Weights of a small CTC audio transcriber.
Model: waveform 16khz input, arch gmlp, norm layernorm, layers 12, width 320.
Rows from block 9 of a small CTC audio transcriber, named by matrix and row number. Rows with one number belong to one neuron. Each number is 500 + 40 x the weight over its row's rms, rounded and kept within 0 to 999. All counts start at 0. Numbers have three digits each.
After each neuron's rows are labels from the 100 clips, of 14976, where the neuron reaches its largest size: "top examples" is what is common among them; "loudest" is the band of the loudest frequency at the time of the peak. Only what is clearly more common there than usual is listed. The data: short read English sentences (LibriTTS-R). In brackets: how many of the 100, against the usual share in percent.
# u: gMLP up (value half) (model.blocks.9.mixer.u.weight, 640x320), inputs 0-106
# v: gMLP up (gate half) (model.blocks.9.mixer.v.weight, 640x320), inputs 0-106
# out: gMLP down (model.blocks.9.mixer.out.weight, 320x640, transposed), outputs 0-106

u.88:541509524515490486467505467510470522483445502491419560493597507439568529563471520588456474599477481475567476489539469483548425456547460485457547507522494516445476467501473511534513492518435467502522589464504554522525564464426471547539447535497433537541499496517460518520438507544513507441492617539463455555487474504462500
v.88:480513473553553537543465521474405478509544528533483499508586505505531453536544540498501493473450480438464586521434522515486494509507514487433517486452476506486516536465473494497477489504498497493463385480562466468471457488541471514514508599489501458511538481521526488508484507485466499485493489464488480487511500451529496
out.88:538499515509481494567455539483603389575471533498468535526473479506486569491549503491518494521543468480431538438444482440529485538451470493495474539537570484493548514468487536461522571471476601442538491573466517522584472492467520533539489532477517537572505521418504403499490439463440479480522550544508542539528465518586487
top examples: the word "good" (67 vs 1.4)
loudest: 250 to 500 Hz (43 vs 12.2)

u.600:506552522557487529432466528458545467486507507517534565526505490509526496505534511444617516572492525541470485477486566456496471526458460524522473486470534500584507388451474507497490580457479499507473453511531492487433564527556440550564562487504472519499496530467488519512558438510465549570498479490519489528478532499454550
v.600:531487448476532456521506485461506526558487511549536534470460553573529509492567524460495473491584567483529562522490545486534476522538531532462504440490514461534478545494479516499515485540545558485483447513529509524494494560463491451551546425484425427545560443549535511388474486494454515468537508476449575518535546455535504
out.600:494574531515480481441572520497483510531491466503532572503536550458464517403475501422522536504492521504484407506501521501465468490472457485495506485443480488556562504493423496471573484494485450453505523489438488553459492554554489511528536525474549451521502552493548439440498443436467498553511459496563492510506459518477473
top examples: text has "always" (33 vs 0.4)
loudest: 250 to 500 Hz (33 vs 12.2)

u.285:586596530558436516514507558509474434514474516456425555492522453531503501475452564531458457472500498483513505497515564513527449442505544510509535533510471526530496466450523543506428526465527494472560504484515478506577496500494515453499521534509483466542491512581492574517515512405504479584489513485509447531535443529531492
v.285:475545449509563507529419499491481498482517467494444499533492382512507536446539486439482484479451510504472505500487550466519403576491533455526539443552550507478524556480485509458547573524475546524488507468480525441437555514466528466552475481446612514522558494525566491462469448507525565549501480500426485401574523481520552
out.285:488524545473532461482418525475501441499519525489524481529452549488428447516518455435538534552489513513449436537547534481434566595496527425494513439538446509520521524458459541499529506406501509516531618428458579539496516560522528474483504535482504505506484458480487554515541534524438422497461481540482519473519461447517557
top examples: the word "well" (26 vs 1.6)
loudest: 500 to 1000 Hz (44 vs 5.9)

u.555:513477529492440550498467444481509504492531501542470508487523469541427505577517485541494512550520434530501514454595542442483453590508468445471537512493520484521472519437410485588557490513421501448500499510526458555464481549473457462509486484497584487501535546498468464488542528544525533490525403471459517503560523519465482
v.555:482490582464533507507501467483451509500514573522478403509562546436439574537496515566468476548418441474465502483445512492469525459459479541435470504426577431519513500478523555380447535594515477507598487501537513470421542498570500393431530498578540454486473565519491561525450538425498534503478515485522435476500528503540522
out.555:479494519502544461536486530521493499533557529470414507460547446509451439572463469408515551499540485534524527439535500586551484551498469418512463442457525439520506484495514562428507555506455536487500469534483437519477512491509510528508442525459442528510497512352510506412527595450513431487470515456544507514446474597465475
top examples: the word "people" (36 vs 0.5); text has "keep" (27 vs 0.3)
loudest: 250 to 500 Hz (49 vs 12.2)

u.553:483524528494550532513475449476456463494454552529486501518518515560477538553437506461539510528463552479509513480501481486567504515516469543511405522498536505455449461542482493544440503429505525457506513461461453547512496500535421503518524533488436501559592574537386534399467482520508484476572541441468527479492531449487474
v.553:503515489495457520527504476478576462470515462446477479477531519489464493500518497494480583469542430433404469446496531498494488520500517528487525512514535524506472550477470533512506464544503396501525526476516558513543447534469517593517505530475573457559527535436493507516454444490498455479567491536559403474511498541487513
out.553:611515543474491459504462493479450489560471458435475534487542486494480486477514524540530438476514482427554435563555564476535486419472511474542476495521513563460520510531516560509456507437511541479516532537515460482448518507566480516508435594636464475466539584473496505488543463474554502463487484426426562496454488541535459
top examples: the word "cried" (46 vs 0.7)
loudest: 1000 to 2000 Hz (75 vs 1.8)

u.18:512498420524550560492467477425518528562479555537537540484530457532512477460549498564525411481513509458497464482534512558520482497426553467493582480455489488495480443483452430535560499532463466463543469499508579459544520570503465538504533520486514513510466529550540460557495492461573490468489535528420468505525485443517509
v.18:549421531518483561499557508465531453447506469514524510530492470491485510454540465525441459454509534511509492486435475564403550505487465542485459500492402533505514547484559524448520503518498521544544499549395489524564509498491528539561477533527506505532535492501489494471528501592563511477413539498513458554439558475505537
out.18:527510509532496478478454551526469504540492525473516528546495496489442447514525463577473474467423560530575476504539528524501504511414622491560502520423479478549540482456481497548556546442518522519449533488568504470553423492543568504501507494538538543507466623549565465470494501433516527494551526403496543480511501423520479
top examples: the word "boy" (29 vs 0.6)
loudest: 250 to 500 Hz (43 vs 12.2)

u.270:456495422485546510488472458488499437512520564510517476586483535482523463474481527493478510517496557443445490531506543551498475525489484522483538488505577628512478549497478501550520478528517464437436473519481428506553545456491467559562555532529484468470458435398484523489500562591492469453511459511474504523499549466518520
v.270:466490436466472463546490401545477553535483545482482477466525522539613519576584523461510523483421438466502515492551439472465443489440537516578485534511559522474443491473497519506527531452553408494548466461519562522536433511543525504424585523559513514515432475491460460504434466466554504468534461561516441416520537517439490
out.270:491527487528550479427469516464486469464447554526563509565563495492519519514453488529498491594467517469472528439536496426538472520463500492512491528562495494551524551446550535506465560455458443519504408483505494435457488478496430576501501490510493489506534499443520507458536546425421520433503510551454507462559548436546502
top examples: text has "exclaimed" (25 vs 0.3)
loudest: 250 to 500 Hz (42 vs 12.2)

u.542:523429511498517544549505540482510474532466539442490482521503526573456432482478565538469422481507537450432597432496410538445480466514469471498525441476515507474514497578555536529506440500555486517538421498504484591500489550519462487548461492495450484453514471497513421529512473527506549516512538546502494465502458495522541
v.542:495519488467513527480513515465473537503472492482532526478493530461484515525428540484449565462508486422498469497560501519483454566536496516501500511449472540556568532477526517513499522517498500551466546477534500580420465425499494482520548509534521479556505523469473522529465462534562548506519374473521492458552547490523523
out.542:453475578499546501488491540555545511551528484498536477496505489521555548439525437532522511507503503430476569465518494463463521483486533476476518543447524578550474506447496447546463456436497512453496467500527500530565416471505541551545523519516467474451522523528485491535503505490497514525499493543510461540530448438542526
top examples: the word "don't" (41 vs 2.3); the word "does" (34 vs 0.6)
loudest: 250 to 500 Hz (40 vs 12.2); 500 to 1000 Hz (34 vs 5.9)

u.624:526522512565500502499506548467515535482533480481470526541572476527556526545530514559489454575517517602448512418479517513445477461488517393479531499475563564536481457535460548486556503548513460462433519550520452534436494490557549512523510500542424586433517549526536491535469426526521496506471511551598432465471486508451510
v.624:509478534522461435548475542471502475492543514500465478539455527512483465488457545424447474457531536520518542471446501450428556553458451553442516549501519524524450448520586656550496482526397495521527519509521383504446508536473457511572511552563516556558439516505472416462536495441462493540524470496488493547526499490467459
out.624:485498496508490433521528563500478526521539521500596553459559495431491485505497532492478536448566448577488525428494434473457449483461539444526437512458550481545519516460447517478526544527532543519489426488472474487548542542530490524542537484483424507447556500487544483536480527478519457451539467568535576488456502552502470
top examples: the word "good" (47 vs 1.4); the word "to" (43 vs 14.7); the word "going" (37 vs 0.8)
loudest: 250 to 500 Hz (56 vs 12.2)

u.405:487542460497491491421497481488500469520511531492469536511531530510522492566463485521532487512440437487544450511486458497502552545537537472493556479439515541522469501458538517495451536485568514586496499539600415536515509533561476482544494518571504467556528499491508501539505447472482452510516512540492416518520559519527503
v.405:367550522480488578542483486497439509474420537512441457404567536540534427545466495525474485511554534525533545473526532494535503462554491417528492490510497487554579408440516501524460539462494455472421473449500511488518485479527510497533524511495411498480516489486471494521534491472553552482540554559475460582451465513526503
out.405:527518486513533532550528629429470524484436470443538520421447502488445500522513461485501504460415503511500587547546435511531579508501423449517554498473493536456520496499472490428501513462483497467450540560509482525461551546462547554481533539520517521494460474471544524481510520479512509496563440436541479518534544440487525
top examples: the word "of" (31 vs 9.7)
loudest: 4000 to 8000 Hz (30 vs 4.7)

u.243:463506484490488447505558467558476467508558474506430477477529474469505486533498520508489445498485503443491449436501538553553449507477507488553530466517536481524524574566486434532530456512555472511445490444539519531531488526473450512538528454528475533537376493467488462509447491529499491476533514460461489490513501464574539
v.243:465518477460505515449448463520406523516503567592418465505478524504570515494501554500432458471392418542524451506512503457501542478508453478432545477448479497466469512485560462491447521521551539470552439526506452451491539473480545494527547459534533527481467550546492481469438521450516522475542527518458529530439509486517538
out.243:488495494469514469517470545468513509482507511416422481460459450414483594484575468531460529553538522492497425437547460484452497507470501486470506488498496562438521553509480586518540547475439455563527414469505524467535525425520488523508505447497536449566507455470496492514561510416449482458493498548494455546525513441564445
top examples: the word "people" (73 vs 0.5)
loudest: 250 to 500 Hz (31 vs 12.2)

u.452:557462541439454497502529553515507499524449517529543486461447442506528553469531461525475532462510475497551531502522486458548559552559505546452496546552479517576469544453548549486414470507470572508586510480497442492530540498462526485473475475483470493545511487498445546503520478525494555525458447499364486481533469498534550
v.452:422505571526489510471472557409550497459444511436488541533503492463423487472513486540470548507535548470534515442520508486560541537442518547516506491480528447426515513561427470439548510495458570607483490512515529531433481521391451467424461479440527495506517477575434505508556481511496500540572433516448484554546499531483463
out.452:534531509510468546449480495548494503403570506572517496435476544476511522462528393601509505501536488513570552560459479551499527487473534500479534491453494466508505473572458534522488475495518460469525482505552460498522568496543520526527499591523477421506447519489443479509516472447422453540467452530490532465585471510487508
top examples: the word "it" (39 vs 12.2)
loudest: 250 to 500 Hz (45 vs 12.2)

u.407:441484444600538553532540521505536538560448489515406521498493604490426484483512506454413549511481462525516572533462515484576524540506528511471541501471527529487467486439562537426499517551508543523518463531516498541427503540500532524461476516487444443467545488556509415509460479514484480511538527418455524541462514436515506
v.407:550439448541481546493472490500535470500513473482483570410490465567520595519477574507503518479451521516469439486455497509411482557446470551532450454488454536515513463478491493590464437527373498517501500526499521540440520484494445560486484480526543454463483475517574462449523580582504454638475478438538506490521487533501578
out.407:479584502523404560449507443528496458522549455470533522544472475548471478526579500489434524576523551540522479536567500486434533489560533446493548519521504433485475437508542455487517493466485542531553502466434537499588445516511450459554479476538470572526466495456503501563425521469496505492548530547429570596468473505492552
top examples: the word "that" (51 vs 7.1); the word "you" (49 vs 15); the word "know" (35 vs 2.3)
loudest: 250 to 500 Hz (46 vs 12.2)

u.123:519498487504491444492436449463517446425499524452485493581511547531435519449544474507489475445536454569587431439496557455508500491506539492457501508439571483447478546467580547450631559493496474486517490573519455457530533461513475511556542506461441519519544511486499498529498517558503419561503474578514572508490542579508567
v.123:583508490476483499494478444498522512475541515521522501542509487482498507579520540560532500524558507463509526542565548500501451460421494394457521455498433471467533550545491508512561596515435486507438483437481493550526453497512467486495544415503455483495501519544434491525437462491507466515395497483506517521435517507462501
out.123:500425516526400522500538493542522502438559521593562445512436496458517406478464454527470552503432537482472498460508491526461567511527538527485488508496454546529529515492462467551523535567500533467515522491556516489526421481514497485446582475425544531527461534554428523495574550486484523451558535526542494496454544538509490
top examples: the word "only" (90 vs 0.9)
loudest: 250 to 500 Hz (39 vs 12.2)

u.549:490483449591549478524502443526477460452495486520448495528462486528511542528470454494581489511484462544508577511451455512539556519529482514551524511481496525440527532573483528507551475528507553506564441495501443436488550464482507473507475462502524494471490492543489521500571521471487480472540522561537472521480499584427476
v.549:456483425521529504461553479452502467437481482559651532511553530563512494496559517522467468427458509539482559467534532558556574487522449499494570472507562491484488500427413588524449478456507473499513451424551471494498496486459456464506537480468560547494475494508495422508528489432504420499499515514542531488493579551431493
out.549:504499502568460506533486406514526562461503525426444500501587486492514563467400478492518504507435505461527472506481493520450519529575475488498508488471468490487569420563482560489586542486506461465493478501486490473550448524490559486457548551543514516514566470627582451445499487476492584547500470470510534391412489475507605
top examples: the word "that" (28 vs 7.1)
loudest: 500 to 1000 Hz (41 vs 5.9)

u.190:488517495526498411426497555452555483453584480563420524515479516510531546508557506534448578507512489458446485479501473500641489451502540477534555488530489490460494513542517488471502526522493513496495477430475465439481479558447509478545493591535549473527494443487441491511509581435511467542558540540513522474467492559522480
v.190:577483553476413506449525478529478508484501539494524447472509492464514475537491442552493506503559521540594516465496536479435497522415468552525446468538542521507557439465506479509439532547517472571525566503477504501519470510507448544504484543510408564505476468505546469485536519488463485515457494509414471518505510460492498
out.190:501491489529493524539537468519494504557505525484551554494488562440486550515429476503506518490464467529462490528494526446586515479491506526446546507503501407469505525484471538458514470517470427524497452470572465518455484436413549459513490483503539457515504445533484474468467515521457501452517514461572554532478503458549491
top examples: the word "day" (29 vs 0.8)
loudest: 500 to 1000 Hz (42 vs 5.9); 250 to 500 Hz (33 vs 12.2)

u.478:467526474514606548429461530577515479529473504488481489534544544439488493482483536479430523496534470511498580535576406483408503527516515487492542494472502521568487531493551509493549435474536472471483552539437498536504502531585505535504498506492430498487492509463467539534548534548557417509520454457502503503512485504523509
v.478:498514551523528442530479533478509454497564496462525466495505506524458523422474485517487566427504559486562520530443503508468451461604548443477549465487469556423529548512501445495553464466502418511455601399491550563489494542529575436581456540555478509495449508546443490503498511557561614593506451505510469463547489504495524
out.478:473561552505544518550426527447451528498557492486486514520513426486531505498478536540560496464523434494491530529513465483442453502428512534503440447455494612495527528538567507535544523510564555490439570477468524542553510506485499546480497502438406527495487474461497499490586475453540461454499490501493429501472466502460509
top examples: the word "don't" (54 vs 2.3); the word "i" (40 vs 17.9)
loudest: 250 to 500 Hz (42 vs 12.2)

u.560:485507458523479427507545575530410505447482558449509491444438537493432525546526499435525475561476517518525552521475534462500502421484472479472574541491487492493496528533491530465467525445501484429486449442510534504472431465540542538471544412493514588532513467489448496563455501457499466449488509475493459485498495484569443
v.560:533568505547509548493531491562495564474463458494495467442510498548503450504501437566495503506474460573394566468502504570510598532563549474451500535487494548517480484516492497500457462535475467469507458482539475510517485446536432426631480501512477435548522428533514483444472474468513444440531408447566471413492493502474504
out.560:461475541515527472557508500450557431494480531484521603511583549520477483529517465514527453453431457498491396417485432516525541494471432450573483496479558485505622444480477536454460492508477505495515509483583532463526515540486456524512532540532476487476461463512527605510547494522493534501415487483477457525496569475484466
top examples: the word "the" (55 vs 24.8); the word "of" (53 vs 9.7)
loudest: 4000 to 8000 Hz (35 vs 4.7)

u.588:529534493455489507465549462520510451478529482417537477549471561448535505414535504519495520465492538515417441498499544414539529552549486461482534460472476506517477520481501518515455476516520479430466545387447553525513476518467479472463509484470475468505436576494462479469484449457553479539443454552513499419525479508477456
v.588:467533449531534484547477503558502504404432497497522467472485506454481505564466487548486532487530536477497554453544526514524504558470535437406539443478395491527473518470518534482508474497472502493500512500482561503482472470535504508460524505497448542400442594494410543572473526543595519490536473467432435534464457536430558
out.588:502525500443450504504521548432529521449495502470489448561505589465525501459475548478539563489569502380498530580527534472518533508464490507587489471438524507487413489508524424552513552455524501516514476591487528487484537445548517564504466461502444506533504472538463465533461450511431511484459489472524541507557548485479496
top examples: the word "it" (67 vs 12.2); the word "is" (45 vs 8.5); the word "if" (26 vs 1.6)
loudest: 250 to 500 Hz (50 vs 12.2)

u.37:476525493445517469450492523521523545520446499497546530553542466523478517467468514503441470505427540489489512530604513471606549610489491534501523509496466480470474509613471475490505509459477472455480547514593499437456517507525508565485513550428511466552519522511474518504508475542487556421494507523500516535492493505446490
v.37:468539509502517500512476544436501523469550428587484511510483490399481566490541450521504544502507514547450552406540465448528496520468550451488477478584475571487488518466531507499522483593578524515554469488502532527455476546498577508493518468540489430457502516521525470551522466545511556604536547530453543502524516401480493
out.37:553582426551573475551484493537435523438450460525453432492519458490479500439538440519584468480522479494470440441474563492556439529480488478511535524529492506480510487510480432459490472513514524523493464476454533501536483495531507525491458537511493543502502549509485468474452478593463545590477496474530497501522520532492487
top examples: the word "will" (77 vs 2.9); the word "you" (45 vs 15); the word "i" (41 vs 17.9)
loudest: 250 to 500 Hz (54 vs 12.2)

u.433:550465535517513523433479501536496563496519463489585421527502458433479557448461471424528457531553468476541458481492446557522440489530566526473481488516487481516512490500506509460468543477493527432461451545507462517533528543525535481550509503480514552508512476561458461443500411523501510565484535516459492484471516500477615
v.433:558502489516538507455550548506439484446536470448434491618491496447374507532506509486480514514442501503517463493552533530504551516459463537478479455525468522462491539513514503546485477478497519465475474486558588492503636501387495469431483477451482447534511489484485505510470522521498546512511521512540479463453436516495557
out.433:511512524533483524514522522497482584530439436577501514535465510475527470484498505564461496511593460524564490461502498519492472516468512460482510491435520505490541463474503444470477432458442484494441505528489539554503546526569432541460536487465504535502446448510440468462433499530518528454532461505452505361544547504551465
top examples: text has "understand" (41 vs 0.3); the word "of" (25 vs 9.7)
loudest: 250 to 500 Hz (32 vs 12.2)

u.287:439504509495411496494451482491483496470476564460524493462546416434460448426491502517520520458568507500509533502512526493481558580525483515441455525513576510520516516488509471541505532550508531511474565493523579538485540436486452530505490537518490530541458461461509547483474473502480417433548550399545555508500513549517530
v.287:500463477540580575456526461541435436508501447508478496486477468493509522529511496612446482438496516503473488479535559414455414485512461451515554533528484479528549514490542513473459465501471508506459506492531425429468573416525530392502490600492561617422476491510511558531440513537536485501513526487515483503445494511531529
out.287:523509615498511478518535524514497506459523518469541496544566531474523534443497486521440547492417494442540441507518527427536511454501483469545473559537477445539541511492556488531458477538523485486487493573435546499465544558481470535463434497489486526456489475468489493488545498425482545536484526469574529517552455488453550
top examples: the word "of" (99 vs 9.7)
loudest: 250 to 500 Hz (29 vs 12.2)

u.267:569569486456553455550520464460542501452532521498469476537538463500520557492497451518468456500496515477483552479547520526479525488519490494569504454484524426480484517476451534561421484485485437487431443526510541524475484471577463448551511499489484433450462515470530532510496423480485432466519484444487464472497540542432558
v.267:505588483504496511459443512523390493534576524520549554519466446543462438552479485611453498489505536524533446507536551484508547565515536455512415511595564468535444508460456484510465471510447478596515445494476486495495480506535511511440510518475442539465477522522559498467520524466522544477493483472450505506447551491543561
out.267:454491533514437496489526409538514526482506509528521503427459455517440469472507469495482506542485527480438493501504445545472502479460563581511444483538555519478561453512455508497515513432506540543509523537508561466453512369462522528556485464490520433511471577480544490531462552505526485544499538466555547455497532508499497
top examples: the word "that" (83 vs 7.1)
loudest: 500 to 1000 Hz (42 vs 5.9)

u.461:511451507546491478520469498469540558518532528551594488470536412461524494494453461482448436548490520476457461473441395534527447538557516543516548510511615515523529492517444470456467536512462445478422499560507484520481541436540522514581430464581507489449566531537483499493441487479436523496552593520501524443526466507522501
v.461:525502425593484501478526530536494531535434514458456476478526569482546446563522486522486418475475496521562435500545555457445496497488477519526518448470516454498586464472487508543529487474569491519422455467474485443508512500521458441446433555466563479493562514522493486507503594500536507478471545513502478550456528481453493
out.461:518373516449481540490459512421468561460467495515527507520502524456552567509483528510414484513486496521501416560439475472532544561452504476517417519557505468540573582474560485489521428457485530469608452560477564468532578483535419500436565498478488454533429470534401476428526500488492529557549592579477490528476495515448487
top examples: the word "of" (94 vs 9.7); the word "the" (60 vs 24.8)
loudest: 250 to 500 Hz (33 vs 12.2)

u.78:526564506447516507475388472460438556483461469523563564570545455521523523544498557460498475536473538494523483532524461526539548485548404480562539607497530444453447495478463516532501538529457517488496563523453566539540564554488541450454512438505526501530383450465507466390506534504498480502488439480499465513559591492561502
v.78:506514596439519540476501555482486575518543482488362503457521476537468507456515499488475551570486454458521580452477474427515565501536463474466522494481494501501507568494464525433521530471481464470391546512492467573516487479490533535581559494530448454486577480549463546495539480560546496512488510529476499458438464484550508
out.78:539578527542454562548474472463557473521517482502610520526433579496449521489483519418451539506564476524493553502581449500548502464495442438464448559494472538478470451495465512452418557438409529504508573439500521516506584497515460439479492466471502542556472463471508449529414560468553514484448539550518496557472476506482509
top examples: the word "don't" (65 vs 2.3); the word "i" (54 vs 17.9); the word "know" (44 vs 2.3)
loudest: 250 to 500 Hz (38 vs 12.2)

u.487:406493473468468483455534501500507546522578430528516484490414554555497525538440565498499447479560491548464506568440534459520505517499482541452498441515515486422461549428474430517480533531415444477571553440515503439469521625529514569522579496472518488473463476509540556576421471493555440488460501482528481540514488471514528
v.487:507533537584560507481469502587559568463511502443453452486510448462517458537463474528491469532568443498467498470476513480538454460462451524444487443455544384508446567490537511497511508540438499545549525471505550490475435439552549528528569549478498495487488476555451422450518487509548505474584492570514429511410532513501544
out.487:457526476531453485472510521508509528459560528516496514541500409417564521465506517425518489493464539455498387541512522537529436468580492510516458580484494453470531539453500478490579487533467440461422476507539530482496511420476488451480514537447507529498477487498522604489502516495565498458514461458474495534508469552530543
top examples: the word "cried" (57 vs 0.7)
loudest: 500 to 1000 Hz (27 vs 5.9)

u.451:562450492471495504534484481523489455476409486543566550545436502484477515448549477570392463478520439498540561512506454566422524539505469497550496483485479456501439524516508524532481474485506519575526528482466474559482470488525519585531466520513483475546506476478499531509514538491516530499536506513541496473508497520447479
v.451:572469529444458478462530555499549530478503520533552439438475557469496482521529453461477537487480541473552545521464474536503544499505492461476519493575513520442490542483533552577514467487500543519547526489517516506457536447484427492550500506498521505516556464416509480477439557464474452511540453486463475453570479491512504
out.451:522461518523531474533520493424468373552492498448538522483459495501495430531498439459578508512541517534486531550519468484484554468465453502539451491503467397538468520442447545506442492415521469452504512476524488499534400468477489504496431412451574478488485470465577527499451525491432542478514506494558519526521467492529468
top examples: the word "the" (96 vs 24.8)
loudest: 250 to 500 Hz (43 vs 12.2)

u.527:515519534523483570558544481520540517518431525552521575473473458538546460449511533500482509486527514567475532451525492541494452412548487515469579484444496541485454531530454584518445533485487491528466542570587566528492497439465424534547467552543477536502401526471476555531485521489545489562532498492473503498454465463540556
v.527:537491528485524453536468553503471520498538554514513487415457524482431529466442481559510536509462552450525488455579539480542535438529453575587513533452534543477523567538473429485490508453545527543444485568495432476546499506510471534550536536500507488492539515540536486470493495500534501497453493570469436530449504542495523
out.527:490528456437486544532463459529566511506501565569479565531386525477499536476484481498486516469481472558535537523580422447486488502527507531437415448510473535497499474577508535480495537468558529474468589465493514479478545553517530509535540472450450507599549571500556548519475492567490519534447519529525447524444438442536547
top examples: the word "will" (61 vs 2.9); the word "you" (41 vs 15); the word "be" (35 vs 4.7)
loudest: 250 to 500 Hz (54 vs 12.2)

u.363:473480505519447466519442547511516457509542502523498500514513395489554583511514531496485485431518480462515461454421546463492561500517571486498521477526533481471559568446432533460572448438540498429469475523497438511496516503517482537414483499494548519473464516492509445550523519539494539519540505505556510487483474524580473
v.363:512503592475435509505478465469468578514560505538484517453520483515501511530487530508504452495515517536483447567467495502466581483408533496499477599482465447475521518509473490470451527544512494492433531453457542583443514524496508502581542484566482511456425486430488490455485550467487496435532497553398548550429507500414539
out.363:539471525485517513439584482546503533528479473574540495579469469489461509480553520580593506474609468427477474484486522451512489467482477492563496473523501443459483524494459446386463503527474474503517491510493559471534497544513540421449490528524455488538483509507531498496492481552465516502501498532440553426476511472529551
top examples: the word "day" (29 vs 0.8); the word "away" (28 vs 0.6); the word "way" (25 vs 0.9)
loudest: 250 to 500 Hz (41 vs 12.2); 500 to 1000 Hz (28 vs 5.9)

u.556:583564541483469503596540579489464485477505488483530514509475546551494437460483510459617503498514465553473472467563525508495427454534527453483475481463502502485508473520546477525505433480538521530429460537534450497514511494575509459470481413459466498519486578476500539441483452464540492451473474519470557566545437468431543
v.556:540479491510462529491456543524488532486483488449405570529536535460451553523448493525505537517474485566488450479502501491509498551545484483505457459486519506518606552466468491480505447511511547542481491571478539555413527523503524502453468583443553557492469508450532553490528501529512474411479517440473563490454447502504464
out.556:512499475488446548515425524444524510465442493501485422498424468476475533491513445528500469555539467471475507518515510499515522550502456438548444532493535561469550535454588550504524603508521557536537523422522482521489497489479470503401503485492490497544487480509511534567437542480557519518547512562549559493526515445548476
top examples: the word "of" (71 vs 9.7); the word "course" (67 vs 0.7)
loudest: 250 to 500 Hz (42 vs 12.2); 500 to 1000 Hz (33 vs 5.9)

u.136:483511480569547521471541459435463526579484490504527518455488458462528500533505501467529507557536491481479541497478461516481518488525507483475521567451478526530423527425513522553486477490442497561457494473517548529514426466507471510485523561468555442497536530510542506514406498520490563409521536513569461391474487475424538
v.136:523562455443503493550513568529464496510514514463501484465534427479456506505482485502432536526513455538500504465505488524478527453458530563605498469526475562539456424528490444484529474483475459510451492491526528488538501528502492521572454497491474444485572488518513509585467451445580412537540479501458492528454486432484526
out.136:492513517496512476503437476477477425481451503471417515543498541528457469468507477500494474506584496494438516622525451479521471510454419503556447500456564490537422519555596551585455485498476460527509515517581590518489503499543563531486538483494477542459498533531489455455497481467477536492467507501544479577418517530395451
top examples: text has "exclaimed" (36 vs 0.3)
loudest: 4000 to 8000 Hz (47 vs 4.7)

u.20:453562548449497504520473523441517535435482527514466483516435498537458497484523530543556466448566402431527439467459513509468566476463509476534478456497483511483503489526553542464529459542571526492468533548461524450592517548443551511473501518512537519527428486492482523479534481433495461531414479436525507525479503444566440
v.20:550543484520488518526520452514503429438456542485513549524450550489460525510557458424440565473520487451474400501513524563491417414482458488542509467614521406451522489493568458557522423525485510487477500560504494508452512479510463488501522550490468445505492486604515461478496459447597469487469577520486521518508618535458423
out.20:490512495538416551511432447485524507552492498510522492519577465489572482453526527498521540535422522515549557477521540509484517502460537508443468469482492527513494533518560572528530461461520402482511498546521508465533482443567499500457477542443589496453474474531434508442545496453596432467443487507499491549538512427482537
top examples: the word "well" (26 vs 1.6)
loudest: 500 to 1000 Hz (62 vs 5.9)

u.90:474521483488508549500457481471487513550505573550538538503566496575503521463493501534420517505525466423498523469533515491485563523488523474437474523516479571490515542501503465560548442483437480495525506510555458490563537449468473466463484493546507457599510462526503505446460504452511516516519474497478584539516529541450524
v.90:484554483525493473563513456531480451490466462463507455495513475471413472632534486488414497474542527540516490466444537526422477460420490488515456469505457478521498512524518490479575569502542549543461419508556507502532531514494509512491530558509514491536511441505507546523524500468545542523522480490543416525508455526464502
out.90:565475554476526478526574548467504464462492489525456567556561530502535506467454501537502469425515500516518411461485559476536516500634466511445504510504518491510492517581431500459485506481552474568559519520490545504484474507500503436500554550492482515530514473513462582477487462494503406543557551481527508523573504479450475
top examples: the word "of" (30 vs 9.7)
loudest: 500 to 1000 Hz (31 vs 5.9)